A small image captioner, trained from scratch: decoder layers 6, 38949 training examples.
Rows from block 3 of the text decoder of a small image captioner, named by matrix and row number. Rows with one number belong to one neuron. Each number is 128 + 24 x the weight over its row's rms, rounded and kept within 0 to 255. All counts start at 0. Numbers have three digits each.
After each neuron's rows are labels from the 100 texts, of 14976, where the neuron reaches its largest size: "tokens" is the input token at the peak. Only what is clearly more common there than usual is listed. The data: photos of plants, animals and fungi (iNaturalist). In brackets: how many of the 100.
# gate: MLP gate (decoder.blocks.3.mlp.gate.weight, 1024x256), inputs 172-255
# fc1: MLP up (decoder.blocks.3.mlp.fc1.weight, 1024x256), inputs 172-255
# fc2: MLP down (decoder.blocks.3.mlp.fc2.weight, 256x1024, transposed), outputs 172-255

gate.751:141101111132106153114112120129130145119126157129149145126127164118142116115134072161108148154137138135135181130130151101124104138099072116124119116086141091136124143098184141145116105127106099138170134138092135148120134125140131091112098074210109180133
fc1.751:132090144123102110107159109120125105146118151150128138092141158082133091130164102147101157123101118132130118094120101129102135120134119161173131124116080126143150118139129141115152131164098090134150144109119136113094141130162122120129113097167103137146
fc2.751:133113099145121144113172101137155115115161146158126119112143134118129126114124101110138123103161174149085119163111156134156157132104114122134136129111118104117116142139112123124121147135167132115120141076114142114160164130132108125115126116162114155147
tokens: "painted" (74)

gate.536:077135128147125104132114118111105195141126138076106134127098155150133093094090140122112099139169151132093190128158112114125164127172137144122110185152131097121118129142135084155131110169147097114133139176173151145123134153136128106084162143172135124123
fc1.536:143124099129116147167153132147183132098117137114130121094082135117180125133106119140066147147134128157090157135133117135126143131154196124145121145151103133158115154137117129131134115098162144132056164113147139138134107129147133049096155158118119121155
fc2.536:110153119137142116154104114128145108088099171126136155131094113122143104113132121080116133102148131102108143131160159072106149158132125141112099094139127099112167110121106133123167100143137140119142107131138098135096187157155112132105129167132125144163
tokens: "headed" (29); "spotted" (28); "acorn" (14); "fronted" (12)

gate.222:139147120143146163092111140111106111142135143113119142144148104135119166137075198134098128118123111120135169107146143107153138123185127091144152103171101131120155143106147149128107107111153116116190111115130155147104123084110151120118099116124146123137
fc1.222:139115141121127135140140105125108096112140155067119111103125138171134117129089143140159140148137140137141143111099106094132104116115064156132113132127123123162135119096121163119154105177132077134117122168108121100091151147135083114115141150140086141142
fc2.222:102160104133145097091141160134101168100124146097138111110134120126102153147121139105144132130137139120130139156073156113145114144127072130112140116109124162108119100035140125102129076124155119147124143119150107080108131114146105112132147149085148131136
tokens: "family" (41); "order" (21); "variegated" (18); "gulf" (14)

gate.642:155134113106161171144154107174120073113137100107097107136134145150147134105117108098178142147130139131126121140123096150152137110163139124088131105153147161119117112177125137095128147188129114138123135122134094123122139133106146138166151146111128142122
fc1.642:161134180105201138105120141118141086131118153097138144131123107111102124168125127122160159100100160131097130141132162129071137148093117128136164114133130163144184129161150127108112135099123128108132118117128148123168109115122101088138138103161126121112
fc2.642:114149174143109124175087136106135169158099152101130121140139163140127135135108140116118111084095131115156138131170118114092137128138151108131105148091124109111141160075115130121116159152149131100118141124133167139150138113112132125113131135145108121157
tokens: "brown" (100)

gate.609:117132130134123127147149141163118106121148078118109080097131103153120153118117100129129149136123134081163118131142117126149131094108139108143128152166116148136171108113094138143120126121179138172093142159100108074132095182126133134128131079112127077121
fc1.609:122115147153142147140083118119141127093098131105109139162113086126104086121132181096105136100130166143116133169100160131104139134148076151130117089163098118149123142122116075102109122130115166131125123125128137130173136131130104084076141125094159142120
fc2.609:150136116098135111101093143133073086121156143135114094124123141114154122151106084112125093112184123089090110115102140118120126076138128131132102095131095131140130128096090122148139107131140112120150142165102143104122133121085115114155138130118138139080
tokens: "(" (44); "red" (19); "spain" (8); "scarlet" (8)

gate.182:092144132152144161126131118093133119154129115137157141093125138086115122138158077096131127133142114138113133100132121061100105144143141102077148154118136153136094104137130133104133123130106169167135125153150144194124100131138133103146155102137159130102
fc1.182:105168176143127082114110139122167121098185092114051137141164117100141135117154158158145102131091149109148104154128117112138113155154127124092194159134142143127111136180156135109113055141091126123079139167098136112119119181121147130099123153164120100134
fc2.182:105151175107099166119102127125127109144083111086104148117120138179141119147147145145154153157121134143127117141132138165118129128101121147132093122124157179153082136134105149107110108105160110112159088185076125085105150134110164150132120115101114150151
tokens: "family" (71); "greater" (13)

gate.188:165122117113173120098119123145128155124120134140141131096163170127138140150119122103112191132143163089117096136106120102090134141184132158111166119134107153167155110196164117151114141141138138110132153087135134111104149108143134128140101128127140137125
fc1.188:117096098115119141109086111121114131145129112144111153149118102116097166122137084101120143169130113136188117152111150118149127135110185095120131121148140108112125118105083089113109129139112133127105147120068119130135167117109139151141145109103085122122
fc2.188:095149108103126116115137083100110125099143168097123136110144103133147132117116151138114133114127159110103115125119118105136097126130146103113135125140120120154156143130087136135103130127133098121131117142119125108157124093107194139138162174100109111137
tokens: "common" (86)

gate.123:161146132090113161163109113177133102105134130161151122109121122134111158126112115086115135122094130131118114135131138140140088113166107117170110119131169089134138145125112148130145121125127139126152145141142079134134147148134102141127123118143140157111
fc1.123:159162150127115143136137125156159105111149147125099108132123121126139106130119081150127132168113125169085151120170141092139080137112100158166165137129151092078155104138125125112141094157154139111134125121134124147105112099118081124141123170143166157147
fc2.123:132134114159120136110156120136114120117115129141088145133102145161106156127144185127121190164116149139164133109171123141186107147131143126132105120092163145106116119118132151127156130123125112120096097112126127119132125167105121112111135135158112116174
tokens: "family" (48); "california" (33); "tailed" (13)

gate.94:125098122140119111120143124134118210155111094147125135098151108098121115042155124084145124155102146118119124126142094135125135090162114112125147099131109102150103125130116112138105153095070130146168141136055107110094108151125126097148104114113132134155
fc1.94:183127113153161064123114142132109140170144146137085171172120118198132092079123136115144174162126132157147160122132104090120104099113114140135115147119166113129115158108145122137144135160143170116163135178109145101166125140147158093115164099145163145146
fc2.94:093116151143131123149161127158103139150126167123149154121126140133093118114172110123122115133179155110134123071151077132130143125151091125128128139116107104135123104110134127153126099160145134147107061121140142116128163172105089134135140109109144133116
tokens: "(" (53); "order" (42)

gate.558:093149096095150104115106126150127101100130108177105129136132199147132125140129139130111091155107098085136148098146102144157145103135136117164134160119124102133140133145094141148139196163183111123106132149132099162123124148117115130119144134144119133119
fc1.558:153122142111152123120129084140118166143130126122093120111122120133138144149109134167130110100113151129089131122150090095156141151120121154126123165189132135121151137128147112131094129158146161087143088140122121104156148113137148153080158117119118146171
fc2.558:134150107126137111133082140125159148114123131168137167116108127118127121106139118134109093131137163099128140125113141108103157152156133148149139121142179186112130104147132159103135113111150136165114144154148117140127087095114172138160108131092110186108
tokens: "(" (24); "acer" (15); "-" (14); "common" (8)

gate.104:108144120125154130148075080121126149121096143083155130107125140104147114119084142122154084149129126130126124149113109143150116160140141116128099080113109103124104171113168096096169126138114148140165161128128108153142128132134147096117172142160112125106
fc1.104:126150099149122162133127132180134113160126125138131109140110152066099109106141122132150129148108101118118128127149120123121095124103119155119118128119126142174129134133166115092107133093163123117119089137134125157077123109077126100128162095124114111119
fc2.104:146109098124178137149156180137087111114159104157136092108157140153128087142146134122136164135112123136155127137148166096138124118102127103125151124119043156128152127122120137142093123142104168135112170153172140114135099158135139140126122105140120108122
tokens: "family" (76); "papilio" (10); "malurus" (7)

gate.82:085116131125163151146084133129167158074081142129098162139124095110112134150099102171143147113112159125085127128134116153117123145173095084154143103119123105134113170077128146095142121123119108104098107111094161120180108103133116168141126124122138074107
fc1.82:157143103125102171108142130107156170177127133092124140129095119161071144092109149158087112145152134143134138154127121125116126150120126097116123102137067135142131127096179139126150134108108089094159073100134123146110144161121102117122102114106128110156
fc2.82:144139128097133158115131115121144134168092136120118095122123134131118131122132145137121156117102152118114124119128196100155122125157111089145124141121134146151089101132107160125187100105140120128131107100114148118120120123102130159120092120103138154156
tokens: "common" (69); "legged" (13); "bronzed" (9)

gate.454:121143111133191139143112141140103140114137117096084079146131174149122110104144086126080121144145084085125144155082140120153095158132095099149145095089127125102145085143114113139116138119138102146155142124126092172129118151152123137113110102136128104138
fc1.454:129151123138117139098180159090090096075126100096111102142150118115154130092149134138112099141159150103134127083159105141133089148116141116080145143084101133174114103150151145151116110119136140119140106163185112097118141130118105132155172097119172140112
fc2.454:093124153164129117108124144106124088166117104112134088105152136157146164120103122136137102098137122146121114140108129149141132125115133106125097139141135121143137135122143131155128139115133084184146112117121079141126117153122124160159160155191134113130
tokens: "family" (56); "(" (44)

gate.204:133143164120181099146089162129123127131148158132147196080125113172139096147088165110128134135152110125086125150134113113104160144101093145138122125139117093129135190124143129123094141133112084176131100138150138124170099115109107129096127107121160123159
fc1.204:133139136119140128148158115142137145169149152145088112108128123166098140110121098111157113154115126091152170082132117125132088111146086141125140174121153139103132103119127142115157133125111120077144147152128113112102145073115135165142123099123134148112
fc2.204:168120122107094130047115155133109124139146145137141103136144158161116108083154117139131104124098104088152094127114129140116109132107125111118111141133097177116137111093129139142149141106132113131116147109088178121150114103123149134122104090120137152086
tokens: "headed" (38); "laughing" (34); "billed" (19); "bonaparte's" (8)

gate.530:103152123085176097139129151098158136107079139120093160120101175102173145154137134136157117119133098093110121133131063108143083178138132121168149118128157133136092086141116138134140134165134120136146055124115134117088114139135118138109157115133123110110
fc1.530:126138119121116113109136106113114082120148096128084099093137162162153111184150100157142092166103119143127119118115098120126088130138125085107159102146132109109157119141147138131129113120156162108114105128107108146093171130096151141116097174148135109101
fc2.530:135139096170110119142157115143175112116108149130078160160100127145077134110131102139108110138113140118111112152123123137148104137136117104192120155166127133116169153118192123121133102086103148135104143129123158069160116113153084152176131069150104140143
tokens: "family" (100)

gate.396:141115142114090090095142107155111140155080131108132129146086141130107134085126125133121160163104113150117180069120132138164105105089162133182140136126092115136134097139122071098163128179132109121132137118095152160093145111134129120085136141145086130134
fc1.396:130136122154148148145112105123060144102108134105155123143114136142122186136149199191118126100130148131130081145166114123142112121150151117095164090120112120175103163066127146107112092117110141159137110114123116144157123112121150138107108143128139117106
fc2.396:130146134137100124087121162141166100095122103112105092158109120097132085149123080141121141115111152125155124147142154124122100139200104087141124170157163133164125120135105166115102105094097195149145172101167096136167131129093163158149134114130088119157
tokens: "(" (21); "-" (15); "bordered" (14); "australian" (10)

gate.83:119125154103100152131163123089106129094119150150135163155130143128093122099130184124142120118132115179144140139117125128151141144109121140119154116138095167116116091113163151129111141144176168123164172137157120148116108119188106107115100114130110179139
fc1.83:107141127145110173135125115159178118094129131148113131155117123122143134149153107173127197093156135090146097131146171159150108146122123139148130115150122132081098136093063115120155162096129127124122129147129134112099107145140122083138155105186101117192
fc2.83:122154129137189145142073124150166127097118117187111156154138122104142147135137148140170143105137099107137146138154131076153139133152098135126135112093103130105103131146137131135129132173129110108148162097077132137136150136110152127139111088124139134115
tokens: "painted" (40); "house" (36); "(" (23)

gate.578:110138151098144114116133089125137110127132122107152118088165103128100128101119144169101131133156157133079144129173104100132106109135142144144131186120157130126091124186178130112141135144110172128102153136126073117076183146092114107139165125155131084096
fc1.578:089086079116080103114156123135119110113145095096123142105131118094131114158136099116148114112144133115122111158122144107153139142178096150121144151166107129153102130145074099159111094131145176140096156167114115166124138115103088136111139070139110115103
fc2.578:133093091123169144090154167113151140100162132159119155153115144123146138136114108142101141088130118098101093130186111125145115112114116146101118129125150115148176139140142136153145133128151214149130134156111107144161119134135108112120170121114130132111
tokens: "brown" (70); "green" (30)

gate.543:153143128139157175087164139131111131084179111136138134089133100126136150100138096150114144160143154107139142117127129101144120190159111088123104116112126107119128105083134102118093118101149140121150143151107081153103154138196111148095123122144173126127
fc1.543:125141148118091116136087138154116134155130136139161149117115129114158134147108176164133114107084153143144142155082145141089125153134134095124139107110134106110144157104104129146173105129118056143153127102108151089115102114134119165116094169151106135134
fc2.543:137147116102100109133096162115114162141142179132083123158110151132128117176107114165151141150093126080140160136137152128099146098123129118108154130115138138128119099147123136119145099161127122144100122125159207093109108112132131129115105144150198091124
tokens: "brown" (100)

gate.308:144153132062135111099131092132112122135122135146120134126149197087172153141103135109102094126153145112149149144105101124133145069130162092132164123132144147154104127153166121110080123133117120148101114121095097110154140109142113133122111122109132149155
fc1.308:107148137099132119126132133087140110158150117154187185128154138128135116181148135118113146113123152097130094157087170112118147078112169175146126114168105189075106127145136120127104139149170130134172146142147079102130130148123173082125123111118118153118
fc2.308:083100104135149138115161091114110128121115123134112120129127144145119126120123136121122116131140115106147129082140126107214112162082127169105165116187113110146125139160121142133109128089138148151116125164113128122090162134127145132140140098149101130125
tokens: "common" (79); "ground" (17)

gate.295:119085137125154103143122134135150071078138125119102160157096147137147121116128106150154166121140168107117162147159088141129117077102161133106106117112084119087115137170117103153134143066118140123124107108106133134149118143101106102150138128137156106088
fc1.295:138137103148124138089102158108109140142140164162144122120093173124103140102145107113091109144154101135108123137113091119124169119127147136082079125122145152114144090133117091141094156115132152139141129127141173133143117083108137127138163138109127133113
fc2.295:150144124128101128111132143174127104149134116139132114127118130139173094155101138167175141138098127131115098119142112135137133137092142142157131138133135157164083135122147124165143118163139147093104119126143132123099174107109132109144142132122111107094
tokens: "poaceae" (25); "accipitriformes" (17); "passeriformes" (15); "trochilidae" (7)