A small image captioner, trained from scratch.
Model: 12.3M parameters, 64-pixel images, encoder arch vit, encoder norm layernorm, encoder activation swiglu, encoder patch size [8, 8], encoder layers 10, encoder width 192, decoder width 256, decoder norm layernorm, decoder activation swiglu.
Data: trained on photos of plants, animals and fungi (iNaturalist), 6.7 epochs.
Rows from block 2 of the text decoder, named by matrix and row number. Rows with one number belong to one neuron. Each number is 500 + 50 x the weight over the matrix's rms, rounded and kept within 0 to 999. All counts start at 0. Numbers have three digits each.
# gate: MLP gate (decoder.blocks.2.mlp.gate.weight, 1024x256), inputs 37-73
# fc1: MLP up (decoder.blocks.2.mlp.fc1.weight, 1024x256), inputs 37-73
# fc2: MLP down (decoder.blocks.2.mlp.fc2.weight, 256x1024, transposed), outputs 37-73
gate.644:552451533462499581524417398503435402610510530431573540567506532474548587462544418543434512463608526459478496463
gate.645:437496410527564535370516473612429535472479515530520533527551482410560485516457531437480486581436527479604583481
gate.646:564490496407513487513590599498491543415442390546523410495511514512503478472453538462538427496531523421541574556
gate.647:491491514522459532457564531574503520453434441390544485475480431449450518520517484372456632527508506494541556441
gate.648:482537545540513567522528518547538460429520485444543498547570562425592505487542547424451490530481538443485515562
gate.649:450426431579397572503515606478441393431475425536547516549453561459509440459547462534544543561547539539477509491
gate.650:559490510572485498446412472556560428408501498532466560545477490504583537432555501463509457546416496527549544571
gate.651:558539533470519580567490521506556506482468532542464588537531434507491457504496522590478494593448548566570532482
gate.652:533483565592501419440439489442529409417475460467559514578492482551467438482468569410521449567479433473460443505
gate.653:548528554563439538506548534494595495555552468496529517563553467466555519474538587570484452580498409524514509508
gate.654:458471591527443447491475488486512523504501389561458453467534385507567460535498496525504567517472510390432584529
gate.655:533459460472494539475549506531446480470504420540476413481484561532560448422436503503486395565464521466549540466
gate.656:518513516432497553540601481437473537484432412572503533411473548496497434549434468485521477508501508567546575431
gate.657:521483472495461505455578520543461583599491568453499434511489492540513548455440503488500502487455536440464593555
gate.658:454493466526494508491447469393493487501516530410526552491540452558501382439467514494527459526578576463532517459
gate.659:533451523575498484450539498498391440534493441445518554495589615487539478428460507510529551531557523458574471537
gate.660:513647497405477477460391461355421399566456506475457513537477575520462529488607441448413450520607417524522459441
gate.661:515503563489518450587532549456531416526464452544507509438514519568528551465492424513522497496521484423493549512
gate.662:455484527487565525387528405570512463539497536378569526581542447502518545502551483461567501488556496433466541486
gate.663:472558495454591503491481425558534563512497473475457497523532470549482534476481473446458490442428522478518550506
gate.664:492432525505451521473614540469464448517574466432477495535442472482468513460448522517547499633472451555486524460
gate.665:461416516413507587614514475443465583479497505521451437545476451561439441475527468550420431528538448512455502418
gate.666:520384491558485434566490528488549546469487533592471457406550464509525571536506558523552484542498478528356559590
gate.667:441506595404571466455533462514547468476545542479426588513552564424574358517539545546524517423551464405453519543
gate.668:482431572491530479415505393503479448464492499513475546506459510596491505468516563497611532578550468522473511518
gate.669:467547549449474496458464355561528507548437483501497488618487481506441431519532464508457454531454499551485529425
gate.670:546559586503517440500580360449495472477426617501458459399462593606467482512492499476542523461468473562476525543
gate.671:444547394551511465527507448475432393422482438543476505561472472429552521528471575458607481487530621492488504449
gate.672:470540456526414533532612394530425492456498483498511499512426507514481559462470542428455538519452496476490539499
gate.673:497493481487499496474419564529580564503599492518502440511576520463611532441483441592450506490559525557514522569
gate.674:489419562565509580462507573615506576475520523449436473459437571527553624396429534454528471479513573517513538511
gate.675:527543491585508471475502446395572518510478509431424570554474585586612500484547496434495550451437533439545458487
gate.676:508433489479541426545554464475475571550399546528488541589523507514511467437525517466531555530535450434418536517
gate.677:462529517420546589516399492490565487477491636492478473468489400533486537391593506420473434520504542522564430542
gate.678:473456512572438619490446433511443589556531580438479485547477465480483453450522454580547447520500517477431530522
gate.679:518517416423552509475427532488470576491520476565488461562508471515392454435506472403503476548516530537450535491
gate.680:515545482462548440467532518466437546512488451526422519493490566544553503457509489579516525412513510519542588487
gate.681:522550493466434473498501519471445482579538521400493516502536425556452481537532546510432469510520496457488436489
gate.682:593417482571404581453429495503520529445542432436531568537496575543455447474500525500468532467455446516567432383
gate.683:504485495443529525543536537527481439376559478535589489520571477560491490524523450485501487499545479509526496549
gate.684:585541556548416610504486563521449508480543388460429461453342534530439588451526466511480559462504480527573461572
gate.685:471519476426516451536447500404496442498511554514481582591416565541462501552459473472603503521450502417434456504
gate.686:497453512445433488450517512512492477459515492495527542479549570427463510497459523569470516456513488441516555507
gate.687:502428451513484502573430479538540496526548480449512584468386509532527533466489389496522569449466507524550479439
gate.688:530406467479553517508425489525572608480570546429537482505565551556575427573452523521516417441527510488544499457
gate.689:510455582482521500477427542536572455544529532484472459514395492552503419530484453483438386486554531550507456546
gate.690:523583502564433487499550502480488505513514512571463438563529494532472524512481489559483562479532428551537501493
gate.691:503458561459547443624585622450541445508446594495509485369531423427505470423551584561490609557533465471482465445
fc1.644:487489447402458495409480562506402568486419456548445501534480527557464400564486475479541493572444644509490505561
fc1.645:501464448474491500466444569469488446496490536507432498403406579470532546466520432505402439534472543576565555504
fc1.646:519538449556500528515471497523487549490533443581530531579519480502432510491565504460489575519508524422511492558
fc1.647:468428487561490431594495568497531445484506496484576543462484499416539574500509439499485499522544500544503483482
fc1.648:532599424527509494492510622461598578545489449498478542476523487497503574620471461537386456518422506558492484467
fc1.649:563482459568471597455445506505486519482449531493469407551549456458461508494515509507473496377493451542561521465
fc1.650:443523478553510474503508450529523554583499482565542453533556476503474529447526492560428482436519514433505390437
fc1.651:465416442513474537494468573508510445503479530550471561505496493443459501428508470404479527477444491446497532610
fc1.652:419454523463494504503425575486505484619575410447478448457546565451431430422505428542512480423458491488527528559
fc1.653:539520538490477579440524583492497563511479595532501431482596536504564520527528495480488505529582531536554485571
fc1.654:546459493484449549470504588473502516508367507545581499507458525516559553497462417528491551444480514480470578502
fc1.655:553526491435508405496498518528537491436573496484521467530515463475443511426430575474447462565474494546509485427
fc1.656:481454479395524501449551504480506585420498521542533472496539562451532500486487480465422493583488543469567499407
fc1.657:483454530397542468530582502528519537474504503509480475449517521531512572478532532559509461551458576507531489556
fc1.658:536580402471420495504455562515519481503526475411503508560500588506424518462525525491497519562491397498482539486
fc1.659:521511488462503526459497560500558467568477524548545508395476496473469491477544508476549424541538503617451527543
fc1.660:432545460471430450583486414438513484529491578510425531544476541553484466508551364458440527489548413642343594491
fc1.661:568535512405453465491555524513498493523406488572464507477439480514462536499513526537456478461452442574431541446
fc1.662:491446495506469582475423441436612453590531528516550582490460529440569386530464441507492476563521467444476505439
fc1.663:544561546573444493433534478508528532589431426461517517492494551536435532515474462470417465541469552482490481472
fc1.664:534523579433533515555334458389433479544480534550515476442567452447531537516532436543594481529436498516567543421
fc1.665:464453433461497441523579389414498518510463563455463479486472492536489470424535414529532577516512458521478524501
fc1.666:542511439536500446568505504469519444408457483509491544533520574486486463535465464382465453443520499558471566460
fc1.667:401470508561520577473608494563415418528430461526520494414458419586509390431542438437435562501456471598550442496
fc1.668:542503442504428536519440522545524518543582530532560558536552547529496621583457498503435414434462551459461500470
fc1.669:444379456461505576458560558467488438464576455541498486452399508524488506480481493459589461551519476475545419567
fc1.670:517558504494541517443579414503571448592516529552571539534440594483545435506530534442407531534546541454456437502
fc1.671:555497499472564618566500389514538587508511468512470478494530484539488530525470491433527572378482480486564612528
fc1.672:554467508469522455391519536452495449510469521537403525519487525486480455501540508488448535606520556542542481597
fc1.673:481467561486541466461535529556495524499457529453442421493526413601493492506522529523477420531458431481398626497
fc1.674:517454490476553476525456559482483492479578541457524413556486500509519453544404453409507418419450417420481540558
fc1.675:484548416477487632489564526500488515578518472547465531507604505554541486447561543550485558460480503537544443469
fc1.676:543525421525486515496525530560524343544518477527520582552498501445436552425514503506502558490502480575576526532
fc1.677:484579574487494549536387490472517539476461520461535472491549557580568539514488433474487405425495516559485444472
fc1.678:510529524517507549469549527388577494516470648419472595507444499534477442502436425461397416496521525461446502552
fc1.679:526555498512483517570509498503497415519429484493457532516503487394483436484527523503463540492602543520472458471
fc1.680:499480458607432542478504561427461482488481446519467572509471487492441501422471456530463550592581521462566568495
fc1.681:411526422515485464436502543532501484491521476559535542467408588443480411543526473504483514383489566541439506537
fc1.682:447527513523562403509497453509502472556459466564528513511544498427511448516476477538501491491472553537565476509
fc1.683:522486408534472474442488604504574480500596544473516446412505485628456464447519550470440587478453547491627515490
fc1.684:428445454540355530492482487525530502623515445444427377451461452508507546484516304502444517453441507485612513483
fc1.685:584469483506491445388459451560483496443543475491615548528590520414539507465397498565500447433559534476468490543
fc1.686:584656493403497418574485512494513505531415577467477552546473461530556453558492454483489455417544515518465558424
fc1.687:458428486535416529492475517523468530523471546548599566559487454482517552560464480457516536405583485387501544459
fc1.688:437491441568462409397445506541569494546495499566513463504503503494590424473552550465579456542415532548514565381
fc1.689:521527557454476495471545565517494493504618562519406580525494397455489461508546347461482547486535474470436525532
fc1.690:449522470527487462489391448534508443454474515486547444580480426546518590538512536514555560593495493472488421554
fc1.691:491491491529466559419432294545544451557525569503543481588537529533580475569502540490528473486463488472538402529
fc2.644:447505502464531521453517533511501574446352455462498497477498413470495435532513546465595462588499489537463575516
fc2.645:530534490503546480577450572552468563497523565469414443573549474483416482504535534503419406574549438452543532478
fc2.646:529519522455484528481499464505478460537525486507380480602461449492457448450558437490609495493477489476485539497
fc2.647:519506403519484551531479507556513500520536502498545421559472542476414457415427512480523623464470555515567517502
fc2.648:500562481610641482501462463477664480403466478512505429509510625423526502539537555520501449524473534481473622423
fc2.649:503564588446569574574476563488492511451513571507566527555522506555501532521516490394543408473543428458465519498
fc2.650:487650498487406466521423493477524521447541560517456494482467563548549524475511519492451488546482578452414485545
fc2.651:458420558532489512503580564489511484514476462439507539427529472542532578413455537482576488518487501469447562536
fc2.652:523532492548426546489476507377473474536532513493459516505531560540431538388525479540472440478477452528541517463
fc2.653:398570557483485500480464481540403538572428525577433553546579437468495534523555433502538627509565462585418522520
fc2.654:586529445590511488500576506519431508600467421542476540501554516520433422625454521435492518596481414523453523502
fc2.655:528499541426546487494504520505548599580468526531541526583569540530516509553459623612504488461498509492449434497
fc2.656:603426464500509517425593426528411466500372562488466456486567562485531493455473468506404529514463512496601503474
fc2.657:498501476557458427507557441543545501537518493385433535471472551556519527474508546551499485495423510490559482502
fc2.658:524537450475549506509589472492593403488492529478486450509495440511517436467453490551458506494502546467573516556
fc2.659:613399564443450517523433541494518489492633526502483495539454490466492575447471453499530482448509471435542511478
fc2.660:482528466523493552488409504447505528543487543486490492501517471564423479430485451493499513501518414561313549420
fc2.661:547472466591531522503446538538565526396510423495468541550505456533538535495567563557522500488522507591521446515
fc2.662:500426551398511517490490435497492472457491570445502481408461558483466552497504574541492482555464573450561445473
fc2.663:490412449433433466518541490514521402507517542540571545455590459523524464522545633464543546469504526467431451465
fc2.664:501500405508498484491460499447479528566508523483499557408445464446451555507511513555457479463515486477476430504
fc2.665:492470514468447482557504420558434465516519512457529414500511525505521505482528615519588557499462415488476400516
fc2.666:486581450522512532563554559539475517568435506582548419479449542575455499527480457461501473508392458589600474406
fc2.667:414443488497440569472429493540450487557528555547509526406413523576482502514564492538498570511474508526467545499
fc2.668:515478513501487597475538510554484483512539565582479478450475502524500595496457482519527415488492504460534504469
fc2.669:532512469468502533599539511528491491484524532495490525453494506515539431513445594460510377610496608509487448480
fc2.670:476458453499550449579480517438568489535421334534552461472590468440453477501483437451539462395553500508509429611
fc2.671:492447578480499492512505567480462479422549451499404511507506475548511554468587593433542470564519483490481524474
fc2.672:594567434520404556381496524510468457506606583489503444454513526472487437470563441416534504453410504493536512484
fc2.673:537527457490473489483478480460482519500504500563525544605544477481563523533603452475455634453522453566489500521
fc2.674:659508512531547459402485533408486424529501430503479448471534500501526494478493556480483459463531549461476477427
fc2.675:463445504545446503529457531515523467524387478534497519574540524480486553482448488448516573426449538556444503429
fc2.676:439508478567578582479488486478485531614482466553430483565429479455541553467491482438571532485473474561542474560
fc2.677:495499511551479396425579463517426523481485411441529467507376509499350462543510511596510527456518506455547474632
fc2.678:537463533463404549494546468503494582424613454519457525521497496476511442504368461485504481452489524480335519609
fc2.679:494509535491434549499468513483464509449512551475502533511507566500551458508466506477456592509460601526428496533
fc2.680:562494578505510322566459486515446497501482464508540541483440451517418458479531478399509518409475463471493489508
fc2.681:462445492545498529495518564471447514506426500522606485413481519454479412537531542457532492543552418407546531515
fc2.682:451498465520453485540441447477626472518569465522568485389487451538501497566513435611472520483434494474606463548
fc2.683:474502467546387566564538574591538558482483511497459450487550538484442451477504504419500457524529570507374586487
fc2.684:465505525523444574483468490519526526459645485447531532481380514561498521445520345486462560460515518536583452526
fc2.685:513433430448482519464491501494577546455482520521491526579537429422626528388605452508576512535552526506544476538
fc2.686:591526436510520485539493536546495505451547479483527479500478460533456407502512482469450541501526559486523538483
fc2.687:526484524467560535490599485493484468564508589503509527459527481458462626510526452533468506436523533467508500512
fc2.688:408417475526454468550494523561507464519383526567600414421547476549487572459561563438512475529464533509606468576
fc2.689:544525464464511461615469507434538427498479487502514486425571491436555527513459565550529438555587453529518481455
fc2.690:533464541451426500510502481551469490496600494503524454590395493506518581526511485529500565444597436465425477497
fc2.691:489529568425536519519384543543543476541429473552516497481465569522488503496427488553527447488435543462427407528